config = dict(
    train_examples=38949,
    horizontal_flip=True,
    bias='qkv',
    qk_norm=False,
    tie_word_embeddings=False,
    beta2=0.999,
    epochs=9.5,
    weight_decay=0.4,
)
Rows from block 3, named by matrix and row number. Rows with one number belong to one attention dimension. Each number is 128 + 24 x the weight over its row's rms, rounded and kept within 0 to 255. All counts start at 0. Numbers have three digits each. After the name is the row's rms in percent of the matrix's.
# v: attention value (model.blocks.3.attn.v.weight, 320x320), inputs 138-183
# proj: attention output (model.blocks.3.attn.proj.weight, 320x320, transposed), outputs 138-183
v.0 144:128122128164129136137128129128125152125138126126117127103128125127121136122057100060128123130099135114127127128125130109141128148152091128
v.1 137:128128112129128161110128131123129096121107130135132127114135122187182210127140127076120117121127132173128144122142138091130124205151127128
v.2 103:127139145127128155123126159133163107080136127121119125140136135134109154129128089096128055131132134142127127138130115143127116133128167129
v.3 116:200074130133126125105128077070129163135187127127134142129147128123205130107148127126128112128129128126128118135120129128111128133130120139
v.4 071:129146125127129128128131128127120126128148124132128128151116128134103129122204125126053129162130131126126135130128127113185136124128129129
v.5 084:128120095128128135138129113075127123128136127125128128104125135134159126130115114143128186128112123128139131129125127117175131126127160065
v.6 134:100141106128130129125136127127115052128103146128129119102177128128080128133135128058126154129180126125141149128156158114128127177163133128
v.7 158:123123178129128118128127128128058108139124174109126132129129143096189128130140129123106165125120128171129152114187128124126127126130161120
v.8 135:116125128127147167133134132140157135129126126180118128127128126151101130128117128128136119140086184124130131128110125160198141127127128120
v.9 154:127133125129128111151107130124129129128132160141192125112129129130186131127148116128113107133138087230123086129148128083102119137127128145
v.10 117:129127064126128192115128131130125128128135121093128126128099128214128128138127127136115097138086132171128125130129126117214116131096085127
v.11 098:134126183128127119109128087127020125132145126060067129153128128101065128129136183063130194126133127123129154099127128140150137129181132129
v.12 050:129174129128129123128128131128128119128195163129117128130132128128130135123128128128127128128128067128128127128126044128118128128129190109
v.13 092:128197116127126197124127131156081128129138128148129128128129129127105130137194132108118127129130128162127131104138128140106124200128081190
v.14 147:128158097127127112129128108128110127129129027133128125127107128132208206148131120135106130109128126122160135178127128123120154143158160161
v.15 084:127128126128128108147127127125128095126126132128156131129128134126213122130104134177186126122127115140121096129128128178096132127144123136
v.16 079:124128128128129119128127128133106107160135128155124113128128128126135160128102130127121122130131086129128126110125129128141128130183128123
v.17 139:128084129128126169135125169123137129094115205120129135117128128128119076137200129129128126128098127178099111128144137138128069127010117119
v.18 102:151127085127128150088128105110129126123101144085135133128163127130130128136180144129128232083133169185128133129128135138129128192129128128
v.19 094:128132112132125128141127128118145136136116154128128130085121132128111083209197133128073175131132132128131131125132139122106119133042124132
v.20 092:124133151128129104127126112088118129128102133113123084126143119130102128104130128113136134130134144055128105154059134148103125130150133128
v.21 179:137156171129127085097097128106050126137155163125102124115091125101149126125194128128083148124135128185127128116129128110084125122109128136
v.22 098:107132137126128109145128127133117133125143146139128096124126129126128128125125126127127065199114126131128070101130109025128134092088115128
v.23 144:097182128154134141132134151143134128131119128210147128125124124143087115124128128125128126128113155097117121128124129130128127129128106128
v.24 082:145141226126126132106127130126133129124127127097145128129125120128126129128165128128133112128126128128125127148037128141000128134131109165
v.25 078:144112133130128145128128176140126128131123081255147128127128128127179129128067130128127124135110134096130129129105128120129134133128108126
v.26 093:128120109152120131127164128132128128122120090161239127124128121127138128094114097129128119140152138130128039128090158088160124139129116149
v.27 145:128128126156126176128143134135131127129086129185198157127111124128128129131134146131132174126129131102128130128126129167134128160132060171
v.28 087:129125114128126104090129102128126151143235128128128128128128128123117058128135127133128125169134127127128129112106130075139128128030128134
v.29 124:126091127124128101160128127136130122124145144065118129128124133137178123127117128113119128175130165145125128128139128109188131077093133128
v.30 089:138129140125128146128128133126130128128133122119128131129128126156133184128187128116128136099125157124129141191127123145097128155144137127
v.31 109:046116126128133131132132132122147102120116127063128127110152127169134204127127093111125128131116115152129124138155128108127125126145194105
v.32 087:129129135127128137131128127140232127093172130172129133127145129130127139128129181124190130085189130122129128117125160209082128130135129128
v.33 108:131119129130128137112128129128121132121153194126121126128181129135169128061125134127128159128133125222128073087129129119126100125078146103
v.34 103:108154091169117138123128128155123132122139078129133128134123129105128127127140129130117087126123130133127118133128137038135129116072112113
v.35 081:118129106129132146145144133132126125127126119172120129128121129136028127139078096126132117127106127118128140125152122137152140133137125140
v.36 070:130146127133130128139182124119103124130140160134184161128140130123049129117081129127128120095138123130129128131134119076128122129201108161
v.37 109:120126132125111135122125121090109123138123113127128126128124128128198126128132128127128141141188122126128118117128127127141128134144124131
v.38 088:128167128126127133127128127131036059127072126097128116128100144126026121128128126127128114129113131131127144204128129032159131127051125129
v.39 100:127140129118127104112127131122092128127122164009132108129105133130191098126109127117129142102130125138129100169134129128127128127122139099
v.40 066:128174130139128128127128117153120103148115146023132128077129128125024125148135117096097130130126130111148149155156131047125134128128157128
v.41 042:124129127126098148091132123127112123127070128127131114128125129128109139127127126118138126131126133139128098151174122124124128123132127130
v.42 071:128125129127126133130127123127162129127113130127118129125132123128157158131128211128169196126146120145128128026127125177077129128150124129
v.43 072:118139127128126126142140080130113127126127129126123115130128126119113128146113122133129114144133123146134065125127129128130108129126122130
v.44 083:122126111173128131132131134132114130127103124130140115128128129119130132127125089111125076146066166129077111149133133114138128126126113128
v.45 108:128108064132128128108127125128124117127116121100150128128132128122220127120134127155126125127126104186108097160126132125129129125128126127
v.46 080:127179129123122136128131125134130123121109117144132128126130151128009129123131129124141127128131134128133129123140123124119123132129129129
v.47 096:143129130111165056131120153126122127133174137126147124110128128172129135129120120122088128129128127121129129127124116090127124137121148128
v.48 100:127146128128126124128129109124105126127100157103128128129134126124136202066130129100065238111157073132128076122129129070160097128143135122
v.49 069:129133123128129127134127133130164133130153109219121130228110127131111126133128137148141127106102149089124160119116124131133136129103044053
v.50 077:128128129130129137103146130195054129131130100137100128138128129127128130127143124127102037096052166124128129133119130116128176099131129128
v.51 094:127147128121171072135128130128143140121127129143130127130154128133123255107098130128103129126131130128129130110124129138133127135148165126
v.52 098:127128165130130127121127129127131132127152128055169134129139127086169125128140137127126139107155137119128128134128139177169125100182129127
v.53 070:128130127128127125141128127128210128128131139209131089127128133130217128064100147128129125193125129130128128012128120118128109128066130129
v.54 094:123137128127120128128128119129194125115045129123128129124131129122108126129132180121133133108132137128128131164141127125127131126153138128
v.55 065:139128128127129112128128122124115128143137139126154130129106121130155128128128132168130142122128125102127136121110124112076128126128046139
v.56 045:128129130128127095128129127128115118128126130126130112128151130128112129128128128112131141128130210129128126128131094100119127129144137128
v.57 069:130129126128129119072128075120113128128133134131127126128129128129223132125139127123126139132128127162131107094130099105110121125134132128
v.58 099:126103127127126149128125106125140127158063128061127134126153127127188126155130154130128173094131125144128129129147174227197131126155129124
v.59 095:144132121108131111142128130158132128129144129165128126151125129127064128130062127137139111128123148127128146188127128126147162127128128128
v.60 079:128128130128129116134127128126144128153137131175124131128128123131157119134103145172142161124130129109128132104124127159115130129126130126
proj.0 149:067145119142173138124203130158138184168130136135128129147130157119126146115156125155131128130124086093131127118155122131099126107120121119
proj.1 132:128130133120126175130152127141127096144112135134071121122131149121096128087016123105132168108118103071126127166149096130129119131112129118
proj.2 091:137127141146130124153125111131096122174049126143118128121124135136132128146148145188133207129136093067120154165128142195076145143097116127
proj.3 125:135134121130128145137135134139129161128150102112128162129127128114132143151123122103128134130123110135129129091143131138135128139118126084
proj.4 055:089132128128128114136126125128116128132101135127115109126172128129128106114134128151124089127094139134131128170137128050135128116126125128
proj.5 070:125138146127126123135132124125227128125134122164158113191138171092113137032128099081128097126131129129150120134128119102121124123130130125
proj.6 140:120126105112130131118138123125130086149124148118112120141127126176096126128071090180180107184118122115123129158149123160125134152130135126
proj.7 139:193123143121118173140133125146113130094137094139160040163140138141127132075114131100128137164132146118127143139120121129129142130118108130
proj.8 134:107125133127129091128132047128123126140090126123130107129126115082116118150141138123125111119183161127107130153128127128059140141133115143
proj.9 154:147137117118124155125125156166125106106135127126113094144154117124091115120096096123129119155119123095156128119125120105171130128105102106
proj.10 123:129138156111142126128130172136127144146110153130143111153133153073121129068041124107120183124112135069130128159133100129085120102091131128
proj.11 089:121070130130129130128158123121145183119137122131129121134129128122152128091109171148130106120126182160133128133123115127090129107136124190
proj.12 042:128129127128128121146121127131125131130129135125114132133131129186122131128139132124128118215140128134133114123128128123132153128150051133
proj.13 086:082116127130127122122128178128092132189126135113119137122137129126128098152055137123128154121124127104120130139134127121132130143078124115
proj.14 145:147135115123145137086085125146172142124122132133133177126130171150139116118129128114114117050117129129148126132129077131165125136128101071
proj.15 073:156126128086124126128073125129126116115179134129133134086126122135125125177127130124131132135110128132124126136083129092179135128149123197
proj.16 067:131125151128111124128121120124128039038120131059123181134148128128111128106130131124128120129151125144127123127118129145132139127170050165
proj.17 140:132127132128111155124157132131066112156128128127132059128128044069081127141103115122131187151130149083106148125101128132102142133090167108
proj.18 089:126138166105122128154151131122149139120153131124122071119120123117125128103059114129133130105107128130128115160129099120095119126135141128
proj.19 084:132168047126127175096129188126152124129134128128128128161123124127128134216115121125129128121142129118086101098174126138105129160074219073
proj.20 094:096118099133129134123083095113120082131097118102055131077128124137119126166156121198129154132128087153102174127190129159127127128153127122
proj.21 187:122127119128122163128129146133110138093124086114112120132149123129097111117071124128108119137143185133123153127128124086154128125128137119
proj.22 077:112124080129134127074131202161119135152140122162106090141195124098084129090116127141085111206119128134127128132129130096220136123099093108
proj.23 143:108122101127128107123114068083126102131088153098127136129128111129119128212165128129128130130141106121081127125170163204105127133162121134
proj.24 080:132128127133121131127130141126117127132175124122065125126125131170179129146128129160128150112121114138127131123128127134168128130154139128
proj.25 075:133157126127130130153127109132169115109127126124181154147121147138107129138143124083129124098188083129115124083132136175120128131182108130
proj.26 085:111113124144131127120105136125127087130112142122161148112128131125132098149092123137128137124106104118140163106128151215126128129126129121
proj.27 153:121127132128113125146129104129130126133111136134146130120123126128127125180124131122129133057154130098127129123127155134074100131161130126
proj.28 090:123124041128132129129133216129134137127139128133126131120137135106127133126123148159099120152126128151174094111170141124126094101123131078
proj.29 120:183135126125129124096129161148128128134138127183172123139156128093129129064135127135102096129100192130211098126102135079129123113115165126
proj.30 077:148129140128123141146127077128123134130113129125128127130118120148176133132132129118136128091138129095131154126128096177127129133185137100
proj.31 096:132138159128125112128144125142105090183123121134121099184128126128089128077132116098126122192118121086140128163134121122127129146085130099
proj.32 106:021149084128131128104132130116123128140083113096134133110125132060152116128152138195156134088039128127126148137119129106125126126129178153
proj.33 119:131129154130081111118153189132113114127127135139118128127130151112110128133120127120115128121085127124103130143139128172083136131128114121
proj.34 123:216119135132085100128130136148128135122120149177135124125116130144107106110132128124114082128124122125124117113123122159149143117127125149
proj.35 089:066127126128136113194128066118125136129084137069122128121127131107223129128144106139127128133142126131126121159115129080136132111090123113
proj.36 068:013128150128127117088130101126145152120167128080121137130128125132155141129118129125165115127124171156188107122066134126127135119139128110
proj.37 117:160121178146128130122123106131124128130170120154136131139128124123060127128089124130116111125116129190135121126133143109176141136127085118
proj.38 077:149116137128130124169130127127151124097130130177125126128128127150127120126132125141127127202193141212133116061101134124111157102124118125
proj.39 094:173140130131127123133102170132167119120181136131125149131160173150122137089131128122092156164127097163132128072127133124107078077119104116
proj.40 074:082136130128126141126128190156165138119145129174127128128120118124126119109173121158152136135086121129126102125101141137124121120095071162
proj.41 038:120126154127153125127128127140161136128131131067126123110134126128120128128073129129103129128128142216169109085125129099059152024108130106
proj.42 065:066093130128099148106127129129092139142174112122124146129126127120128127128124130130138129114049165186128137234127119133155133127128119128
proj.43 078:128140127131110113140128125125143128130083138095073126114134132096113113118130136135127114167131114127105128173137128107130149121126132138
proj.44 077:122143138127125128129130050127156126108171137129119092120137122146132127112154132113125091143157133137128081074128140160064133110130130120
proj.45 096:183114157131110155126077128128133084099168121155125133140130120162109133163138127109129127161125131129122125122128132185167139123118061131
proj.46 091:000123111118129135119128131129138134125093124122133132118124129115162126148120128194135114128069166144127130141115129107079154107112149128
proj.47 111:107192155121127160133121182138152122133118146070128137186100131097128132110154128125125151127095117115162152088142127121123084132122126126
proj.48 103:146101129128127147127125191142140103154102133135078205145113125119118198100090121142128142128050128113128149108132104150110180081117128132
proj.49 077:165102110125132123168128120090084152128052128126128132109128134145149128128109131081137126122221127122121148181124080136174125149148155138
proj.50 065:120154134127138099135149117123143128117132121127120104087121130150139106140137128120128101107117131133128116115127128162018130127150130253
proj.51 092:063129129122125151125096140131140128133014133054129179115129128099131131128166158159137155129093128125127142127128066127120127128114122170
proj.52 102:142144132139102116101127131190126137134137128127178127128128148128075127066129127110111107127121114131131141125105126127133132129156120166
proj.53 074:057115128112100143128119127131117128129043128097128126100133130123125119128121163130146125123124161132129117137135130147133126129109123112
proj.54 104:096092078123176142114112126097130130125128116141098131123147111157173124124096139152156174134154180132129113146120132133105125110102142127
proj.55 069:200118129109120131128135128121130122118200116162127130169125128163125133134072086047129120121139128126128146097149120161217116146156135116
proj.56 040:064127188124136139118128113129147128098129126130189121119133125127171122128128128133129141126130184255145068092127130106000125128128129094
proj.57 066:127128172129124128125109128128149131127203128124127129147128132156131125128132130070120129124128132087129124127151128144153126129128098119
proj.58 101:133109117128125129104116132129114139164140129142131135126149164124130128089125128163131140127117135127126142226115124195134137122117109152
proj.59 109:125120095127156127194127112122126172120036139129129098119128129129151118134215147149130169143202125092132129125116128120136104152132134138
proj.60 080:189083112126097138134129133094107131137103127120124141139125143123132126127080127089150139126134127120128149141142107127216121141132128147