From a checkpoint of a small autoregressive pixel model: 20-pixel images, 5800 steps.
Rows from block 5 of a small autoregressive pixel model, named by matrix and row number. Rows with one number belong to one neuron. Each number is 128 + 32 x the weight over its row's rms, rounded and kept within 0 to 255. All counts start at 0. Numbers have three digits each.
Before each neuron's rows are labels from the 100 images, of 14976, where the neuron reaches its highest value: "top examples" is what is common among them. Only what is clearly more common there than usual is listed. The data: photos of plants, animals and fungi (iNaturalist).
# fc1: MLP up (model.blocks.5.mlp.fc1.weight, 1280x320), inputs 0-159
# fc2: MLP down (model.blocks.5.mlp.fc2.weight, 320x1280, transposed), outputs 0-159

top examples: phylum Chordata; class Aves; order Passeriformes
fc1.717:159114125208123127136126096118084120129128182173128135121063146118153118118129130108108057145169137032151127081154194146167149116133126004134127130112185095103134141176094205132131108099107139124140092128146132114113150130128116178141139037149198121139153164054136157131152182101075121112021134126170111200174169141082122067075120136118148128173166138134131127129129095123147089126133099129102137110084128192154139120091091161123124159198128107054126137081124140220108125133120093
fc2.717:063139134100163132124128158139128141132140149133130120128127100141131161141122146171128137050112159129123131119134101129082127142120118167161127138084042083162172128044111092190135172144156123113126132111134120150133188119095105141150128205133095143129172111101176096119001111131225114165198144130087178092128102128140137098114123116134154123068127125170136111136132155135128168147114139114141078228183110121070088146060134098139142122104150142129128122171143120116120083133175126

top examples: phylum Arthropoda; class Insecta; order Lepidoptera
fc1.586:130172045158103106108141137134111159123087132075125057142136127240130088109128128142132074118149060128129074114166130113125110140155150118149124125183173095098177195101118131116161131121131115129088170106114147126118130127122111111121141097138133114139187097117118126128206118125140000120091161146169255164179139128128157140118151125163059128119130095114129126183117122134106151123147171078052108096159146130127133146140119144127159135123127107123149124135172112111118117114136153
fc2.586:148131219132186126137145114095128127150121089127128118108132131126115145128121146145130139131072214117110156126196127138139168197164151135109203135138140112119043142148129143158100099142046073117132098125115114118129100128142077128128105149077153128156189136130127136127043144194154134137067062140130110180110120141114133128213108044124096124128126175145134126115129111103000169128129130137132121130131144157130081174084152125135126104115135126126148104167153172130130091121115114

top examples: class Aves
fc1.567:111146121129089169146176121113095193154121098184110136135127108164128159126128162141112152128075102112123134126099110175157126117128124082061121106125120084044213132120105129128122107156075159134131156090015108125126186068151125165137138144121171128117198129036129127111134129171106110136155100130142132139109143038114150100126123126156077133110168125127133196108111060123111129140115185135178146131123093134064060080091156102119154118166127136071148140182119103122123194121166097
fc2.567:082125156109129127168151128037139086136142129157127145117151169128144168125129122133079212126121148127133124139155216112208183112119127085130140127155076130119083081128138132129118132149134051097098131129113138105124113148117163125135133144061226110136122102057192116102013124233095127152144149111156134176128118213145114087097140130130107124126163114147128131117095138125092164125122255085107104181124133103136118133125124098128125131118086105070127034181145192132114117139118149

top examples: phylum Arthropoda; class Insecta; order Lepidoptera
fc1.206:146128106122150127134126129110002151131127130161152128072112119124120150125117126127006115128071129018192120133123126151146123216135110091176130174109137071128135193056145124115160127129127108131113133123127097158128157076128172128122086065130181127127130128148178120089156166180137115101056102135134136166141161123152129068121109129129099129108172127129129128122122054121109084126130105128171122128152122069116128129115121126169129117182166112140149128128116122202133148128154100
fc2.206:129126133128099129132128125117127113246130123133130135088127129182102141129128086135040134160111126115139200127111108125119143137129156125084129137153129121105047131117146132022121126171002131143135193128158130127126128128128123123127132127145147128180185122132114128075139130129132061117129140116195116153130078127145118249126110132232099126162151118123128123125128129120130135132131139119199201139125057128140079129024128128126147055097189119157136111162111156160148184089132168

top examples: phylum Arthropoda; class Insecta; order Diptera; family: Syrphidae
fc1.24:122129126127136151130127136107074149124059125183154128120048106146130138128077121130058129128128126087153128167129128151215127161137111092104109163127128126133129169136128139124154128130151115124126128085128140146127130108136186129047128128108202119128132128096212128031120135165072135129023121139162132133118144128131159125123117164138070127112131125128131129134123046119106111128135126128128125169129105107127126125127128077144136113186120114121153129154122099125128134135130128
fc2.24:137125134130134091116130128126128123143125125128129136126081106232140128132127128129098160128131194129136171128137122129128118152153128153067044134182131117149115124122132130133191124128000120255128125128124127141135134130128091099134123128132124128145186135130115171135121129169157081113084144126150091176166071127192087126138125122126144130128176120124120122128126149125131123128130128054131127123126129127109000130091140128128175128126167141121127125164123140136129131128125126

top examples: phylum Chordata; class Aves
fc1.162:126124145126205174118124123104104136121091119159146128098130127149162205132136149099119162133108084115166149179106118181124108133090114108153101147156100089103113142092123132132142068184073162122095127100105081136135134127126151129129081116128195152128127171128112131090158131126131098133083048131125164192144138144118153085098046149132091123100133167095139228094116125127132122118128128133130060130122132109000072136034158097176168148209159127072134158105073104156061101121164117
fc2.162:091127108128104129189129159081121133141129121128133096060094150121073179128127125124110130124134172103129130150124127133122113139091133132246151070137122135128088128062168181127128067067126133132101144128104148140105128102076136128115149142128125149117164169156133129150099129128177127126105128123184109129206128176097144087022132101122074136148181132129129167078185104104125142128130127124114130103165129093123127130128138207131104182127128128119118089121156218145128094200140122

top examples: phylum Arthropoda; class Insecta
fc1.628:128055128128128128128128128128128128128128128128128128128128128128128128128128128128128128128128128128128128128128126128128127128128128128128128128128128128128128127128128255128128128128128128128128128128128128128128128128128128128128128128127128128128128128127128128128128128128128128128128129128035128128128089128128128128128128128128130129128128128129128128128128128128128128128128128128128129129128128128128128127038128128128128128128128128128128128128128128128128128128128128
fc2.628:128128128128128128128128128128127128128128128128128128128127128128128127128128128128128161128128128128128128128128128128128128128128128128128128128128128128128000128128128128128128128127128128129128128128128128128128128128128128128128128128128128128128129128128128128128129128128129128127127128128128128128128128128128128128128128128128128128128128128128128128128128127128128128128128128128129128124128128128128128129213128128129128128128128128105128128128128128128128128128128128

top examples: phylum Chordata; class Aves
fc1.463:128129130130127168133136107112062122193127125124128121085129128143186152133128105135129080225056062127109147132072017170130083146129073130152130128213151147058210127092123129152169115126139129125123099112180128127108149128168136139078127067133126126124153137128128143105204140153130133135040081128117210117099163127128135101135079140159143126110129129132155128130117119110133120135127129164109134141122064174144128114103198127110151080198126081091130140157129016120109134085127090
fc2.463:125128096134128128117128128131115104206115161119126128100100140139181140158127129163132160172119153136104134130007119102092102134175128141135146136126134129150134210130129128133146148104059142154131126111159133144101139072127120130041120034138127116174149129170123184091194119076128096128039105124207054133167183102116134135157184126118124131164128133093127128127112125137132140125162126148171127108128126144151134120152099129146131000125109129140144176084102128153126044120119048

top examples: phylum Arthropoda; class Insecta; order Lepidoptera
fc1.440:129124109089187118137147128133129133126130132123185125131056128163182113117120071163091080101110108056127131167115086126131145144089128129083106123071067128119086173115112191138209050139141135139100160115084112143085126131124139111106130101111181109159134123025118143128149123133097152165016126191154129124117149126190169118201090127152086137133129102129128167199108153128134203115088180218124122124101127137175111116132125121126132090130118117124140149147156067083129127139128151
fc2.440:127186129194128133077084123126125132128136126122123151128136095156101133137110142024087156113127126151135186128209125118053120105136128098203117127119138124187123128188151038135110114080126125108171137128157126103181125125072122130135129110147116128091116101066127125121185138112132127104129132138104137078127138137123140137114112077157128116143123143090130120065171094139130128128173092121146138227137131096086145161128130133131086056129048128127128100128154151202070120129129114

top examples: phylum Chordata; class Aves; order Passeriformes
fc1.126:120127109066157136192107131109126128133127106140157128126086112143140126109115127130109120066126121021128130130129126148139125168124118127099123128115116128110142125053117190128196111148127130129114119073104087142129170065128136114142134117116152138136128122128131134128128147156130120134110086180142130131112150127194153108170112127136105121147174112177128129181127139111129147103115142157120089102124110117156037167124129124150127124128210107123166150131136088094124128164151134
fc2.126:100153128130109128103138133114129129105128117142106072142139128118142152150126132154132129128128125234124142128042130132067082127135153125129129133086122158140056125166127129127128119050125094100128133139158127085126129128127038137091118072100125124146128127154148101123198089095082108131094141120185163131182093116129184126125104034150138133126130163124126126122117082142129128113128160138120125188129157128098128105160092127094128094128044128124128120103155169227080131153128022

top examples: class Aves; order Passeriformes
fc1.446:128127063148114143119130127135114135174116156161128136124057114212153171124146122137108083154118134158105124115117205133213132120139131134112128153132114111135140164156087255128156067120172119162117138109175137106127130137128128129084171030133141125206141139128128142115105085143104126144108142129161106133205126120125097128128136156117104167129140107127123118117134133122190178126101190108114133197152129144132116082163121129121095151152116138106139189142086103123125119144152137
fc2.446:110139191092138138158128128116129118100117110100146106139175125045074049127129127143137129125126126125131131141179147129122094156108136150140126160078103174112124115077127126145132128127037131121132129119157130159119133043126126119119116138108122128139201137075121122031159120143109135076157144124059077121124120132138157149153108104113154115110125139170130181134122128121118117127124114130133115050145130029096099133124133127205186151125125130117145104042129136109128213094115139

top examples: phylum Arthropoda; class Insecta
fc1.736:137125038122141127096126134117138116124129131087131140086125128131210114196115102129097127234128133128145136187028097127114123128105129134142110139095095131130125128134128128120128110129141124153095189128112125130146133175131202120152121128164145079179124129121124123074119129155142156127017056141130125107128126154137129130138125175128110111118132128041151141135064126138113120119116126128109137091124147120132129175075117075123143048147136125132128128139143151126126131105094142
fc2.736:107126148128129024128130129106128133128199129131124132134136156120137125122127127115133144169126189114124129126226167000119139110069122131137141130133105132131103107132128139131142127160130058062058127182128129127130128193121085128047127145128126131127138136141128119138104128135099134126135208124101106220126130181133107127100132083134128144113128128255128127126087125163131252128131128116124097175128140107128128134149128125126171135124119124125121125089129135132133092138124121

top examples: class Aves
fc1.509:160123146128102145167121105122131122134123110121129097127127128111165153103128122128128060178031011127127133129097127127108080144129103101171131130240172152084160135020130157147158121128130114120117116092184133124069131106120133139109128094135146112118175086139127120119223132168119114130131053127144148127160130116129153111105122163134033077102146129153189133161132122081128113128137146184106127117151104168152119107060163131123121134136187114107137130141111061121129110108166070
fc2.509:115134129163125126112189135152128153186117140127119075132131165147140151140165147206149172159125186128105105077128103112130073123170157146117230130170169096129113128150114174086099144120082140119111131091130150125134127090150111129123141112151124142149178124131118125101141104090129090138112134108140122118140163128111125168132154105129089117183112149131129104137135153047149153167165140137145155110153129183124129108127070209129124055092198131136132138104127117126140119095120131

top examples: phylum Arthropoda
fc1.718:149133129130128133130150113124021181128125131126139121095132128106127149127123123124120121134042074090207127133162125136147128128129118128220153153136154127155177126079189101131110147164129139139133124118129126164163131036153127126131058095113124145128128114135128096067167155121139073051113140126160130129206130124117126128150129123119128163131128127075155127129035023110133128131172121150177090153136091129127139148109133135127114074139129116143145125098098070171100117085112054
fc2.718:127129162128129145128129128097127140113131105129129127119113106132128076130119135118078137128081151145149132127124121086143230138243165113070113116108101117116006135203130101094126132137095125127128166125141126069146134124068111075087120127156136126141211134098116101129135157123154132120116180128191097133130128132128182177128128137126121154177161124130122125123224113127113130118106138102155157130139129110125120063134121126119114137073118125110135122135134223113120098128104151

top examples: phylum Chordata; class Aves; order Accipitriformes
fc1.419:119189133114128180154156088124059236127070097192189132135125113146140161129132139127055154125108097111172107140164133168129128123136118053101127124143128061131129148130120135114126117145121116131130135085083123123141138016130122131128134118083165120122140125130148124041155132136129116118148117116112142136123137128144123129112127156157086127107149129134134157132124058111071079122133128129216113094142115091078116128116119113127125126141136129118217085153114102121136164128152105
fc2.419:141110114125134062121126161085124114193126121141129129054076123181185140112125117131111146134128244127148212135102133138128149160124127135033086159140098129135121130109167135071160124177107107146122126158078125140146122222121042091150131124124175128184126124112168179160131138155165117137126129128152084171166124110154109116130121107103110127147196095131128116086077130128081153127128136040123086099111120132120127135139130125158195128120144121134127122128116178146000084143114105

top examples: class Aves; order Passeriformes
fc1.539:058084100130136174128111136084085114140126154129142138131036111161221142118140112107113069118160130121118152126136093149135129154115053095123131130129084129129134144108073121125236098055034123123145110082149108130126158153127149128109131083116135136163190205064194154133195130140127141100042089159191114126126250169126150070107094143149094134141149143126130147184132128134136114123111138154122126101126120148128095129045120114142128105160122104094102141116124077116123128142193130
fc2.539:141144147128158119127117126127071128116180129143126147118107128205148131123122126097113129139115190106161156130231156132093141197118102124104134135114127122110122130089149076118183102215102110141145140172172077142132128161128121123128082124148135112137188127025170147135175093233139093120118165129101059148115069121116113123126065109117114114127142124181138133088122128108082150126131124137159111096125116136095120159089157114167146110165146115028083139131136179123114049128147128

top examples: phylum Chordata; class Aves
fc1.477:100150149116115172144105117049111145129097058173157143110113075124124134110122110092128134132075069119143140130131132168116104156126083118152115131143127145096163087106117125102153132153136122107126129079118116129125218033145134121162130101117111128124147134162162128089134159167194099113117103114095176146159122132141134124117137144141125097042208086150135134132117084127129133114138134129137128182138112119118075169103094074128129123142192077161146116099137098127129124137198148
fc2.477:198111156136133123096077089143128131130117102128138146128116121113116129149120126111117143155080255178125124118128129101132126129142128136125187185139108130127026135128179084139081045104070163135153105132168123096151105122121115124048118136157129099127185105240132125138118133096117130114075117101132095139136129125117140126139123087119122148193128121127127120131144128112138101093133139122148110219131122144136130128220136129125109131116084129144153128130151140190107044118050103

top examples: order Lepidoptera
fc1.758:151125127122147127090159130128054126116132156162135083067071154113161149120110122128114073128084128077130118163145111128128121214133129127135136169130147113132125152000131126131190146130138134130127123134153095182130126099128147128135085085137165181128129121142156115132149131129130107051000144118126122162148137056126158092133128124024016128150128148127127127143110091127127082133126111169178128141111129111143164126140105155127129128128155128147128128139115136179087135128126051
fc2.758:132125129150050088134136122131128125163125161125074141113160135171128109129131128132053114130134129113118131122038131109130149112131139125128112089134208084114090245130145106128073125150057150126126180130144140124123077128127123128176136156153153129123127140112074081080115128092119119117138145115224128128115131124121081142133126142153102127128124130109127107140189124136130131158129138127128188102079127130143129121096137129122169100115128137161125161103090113209173193073168252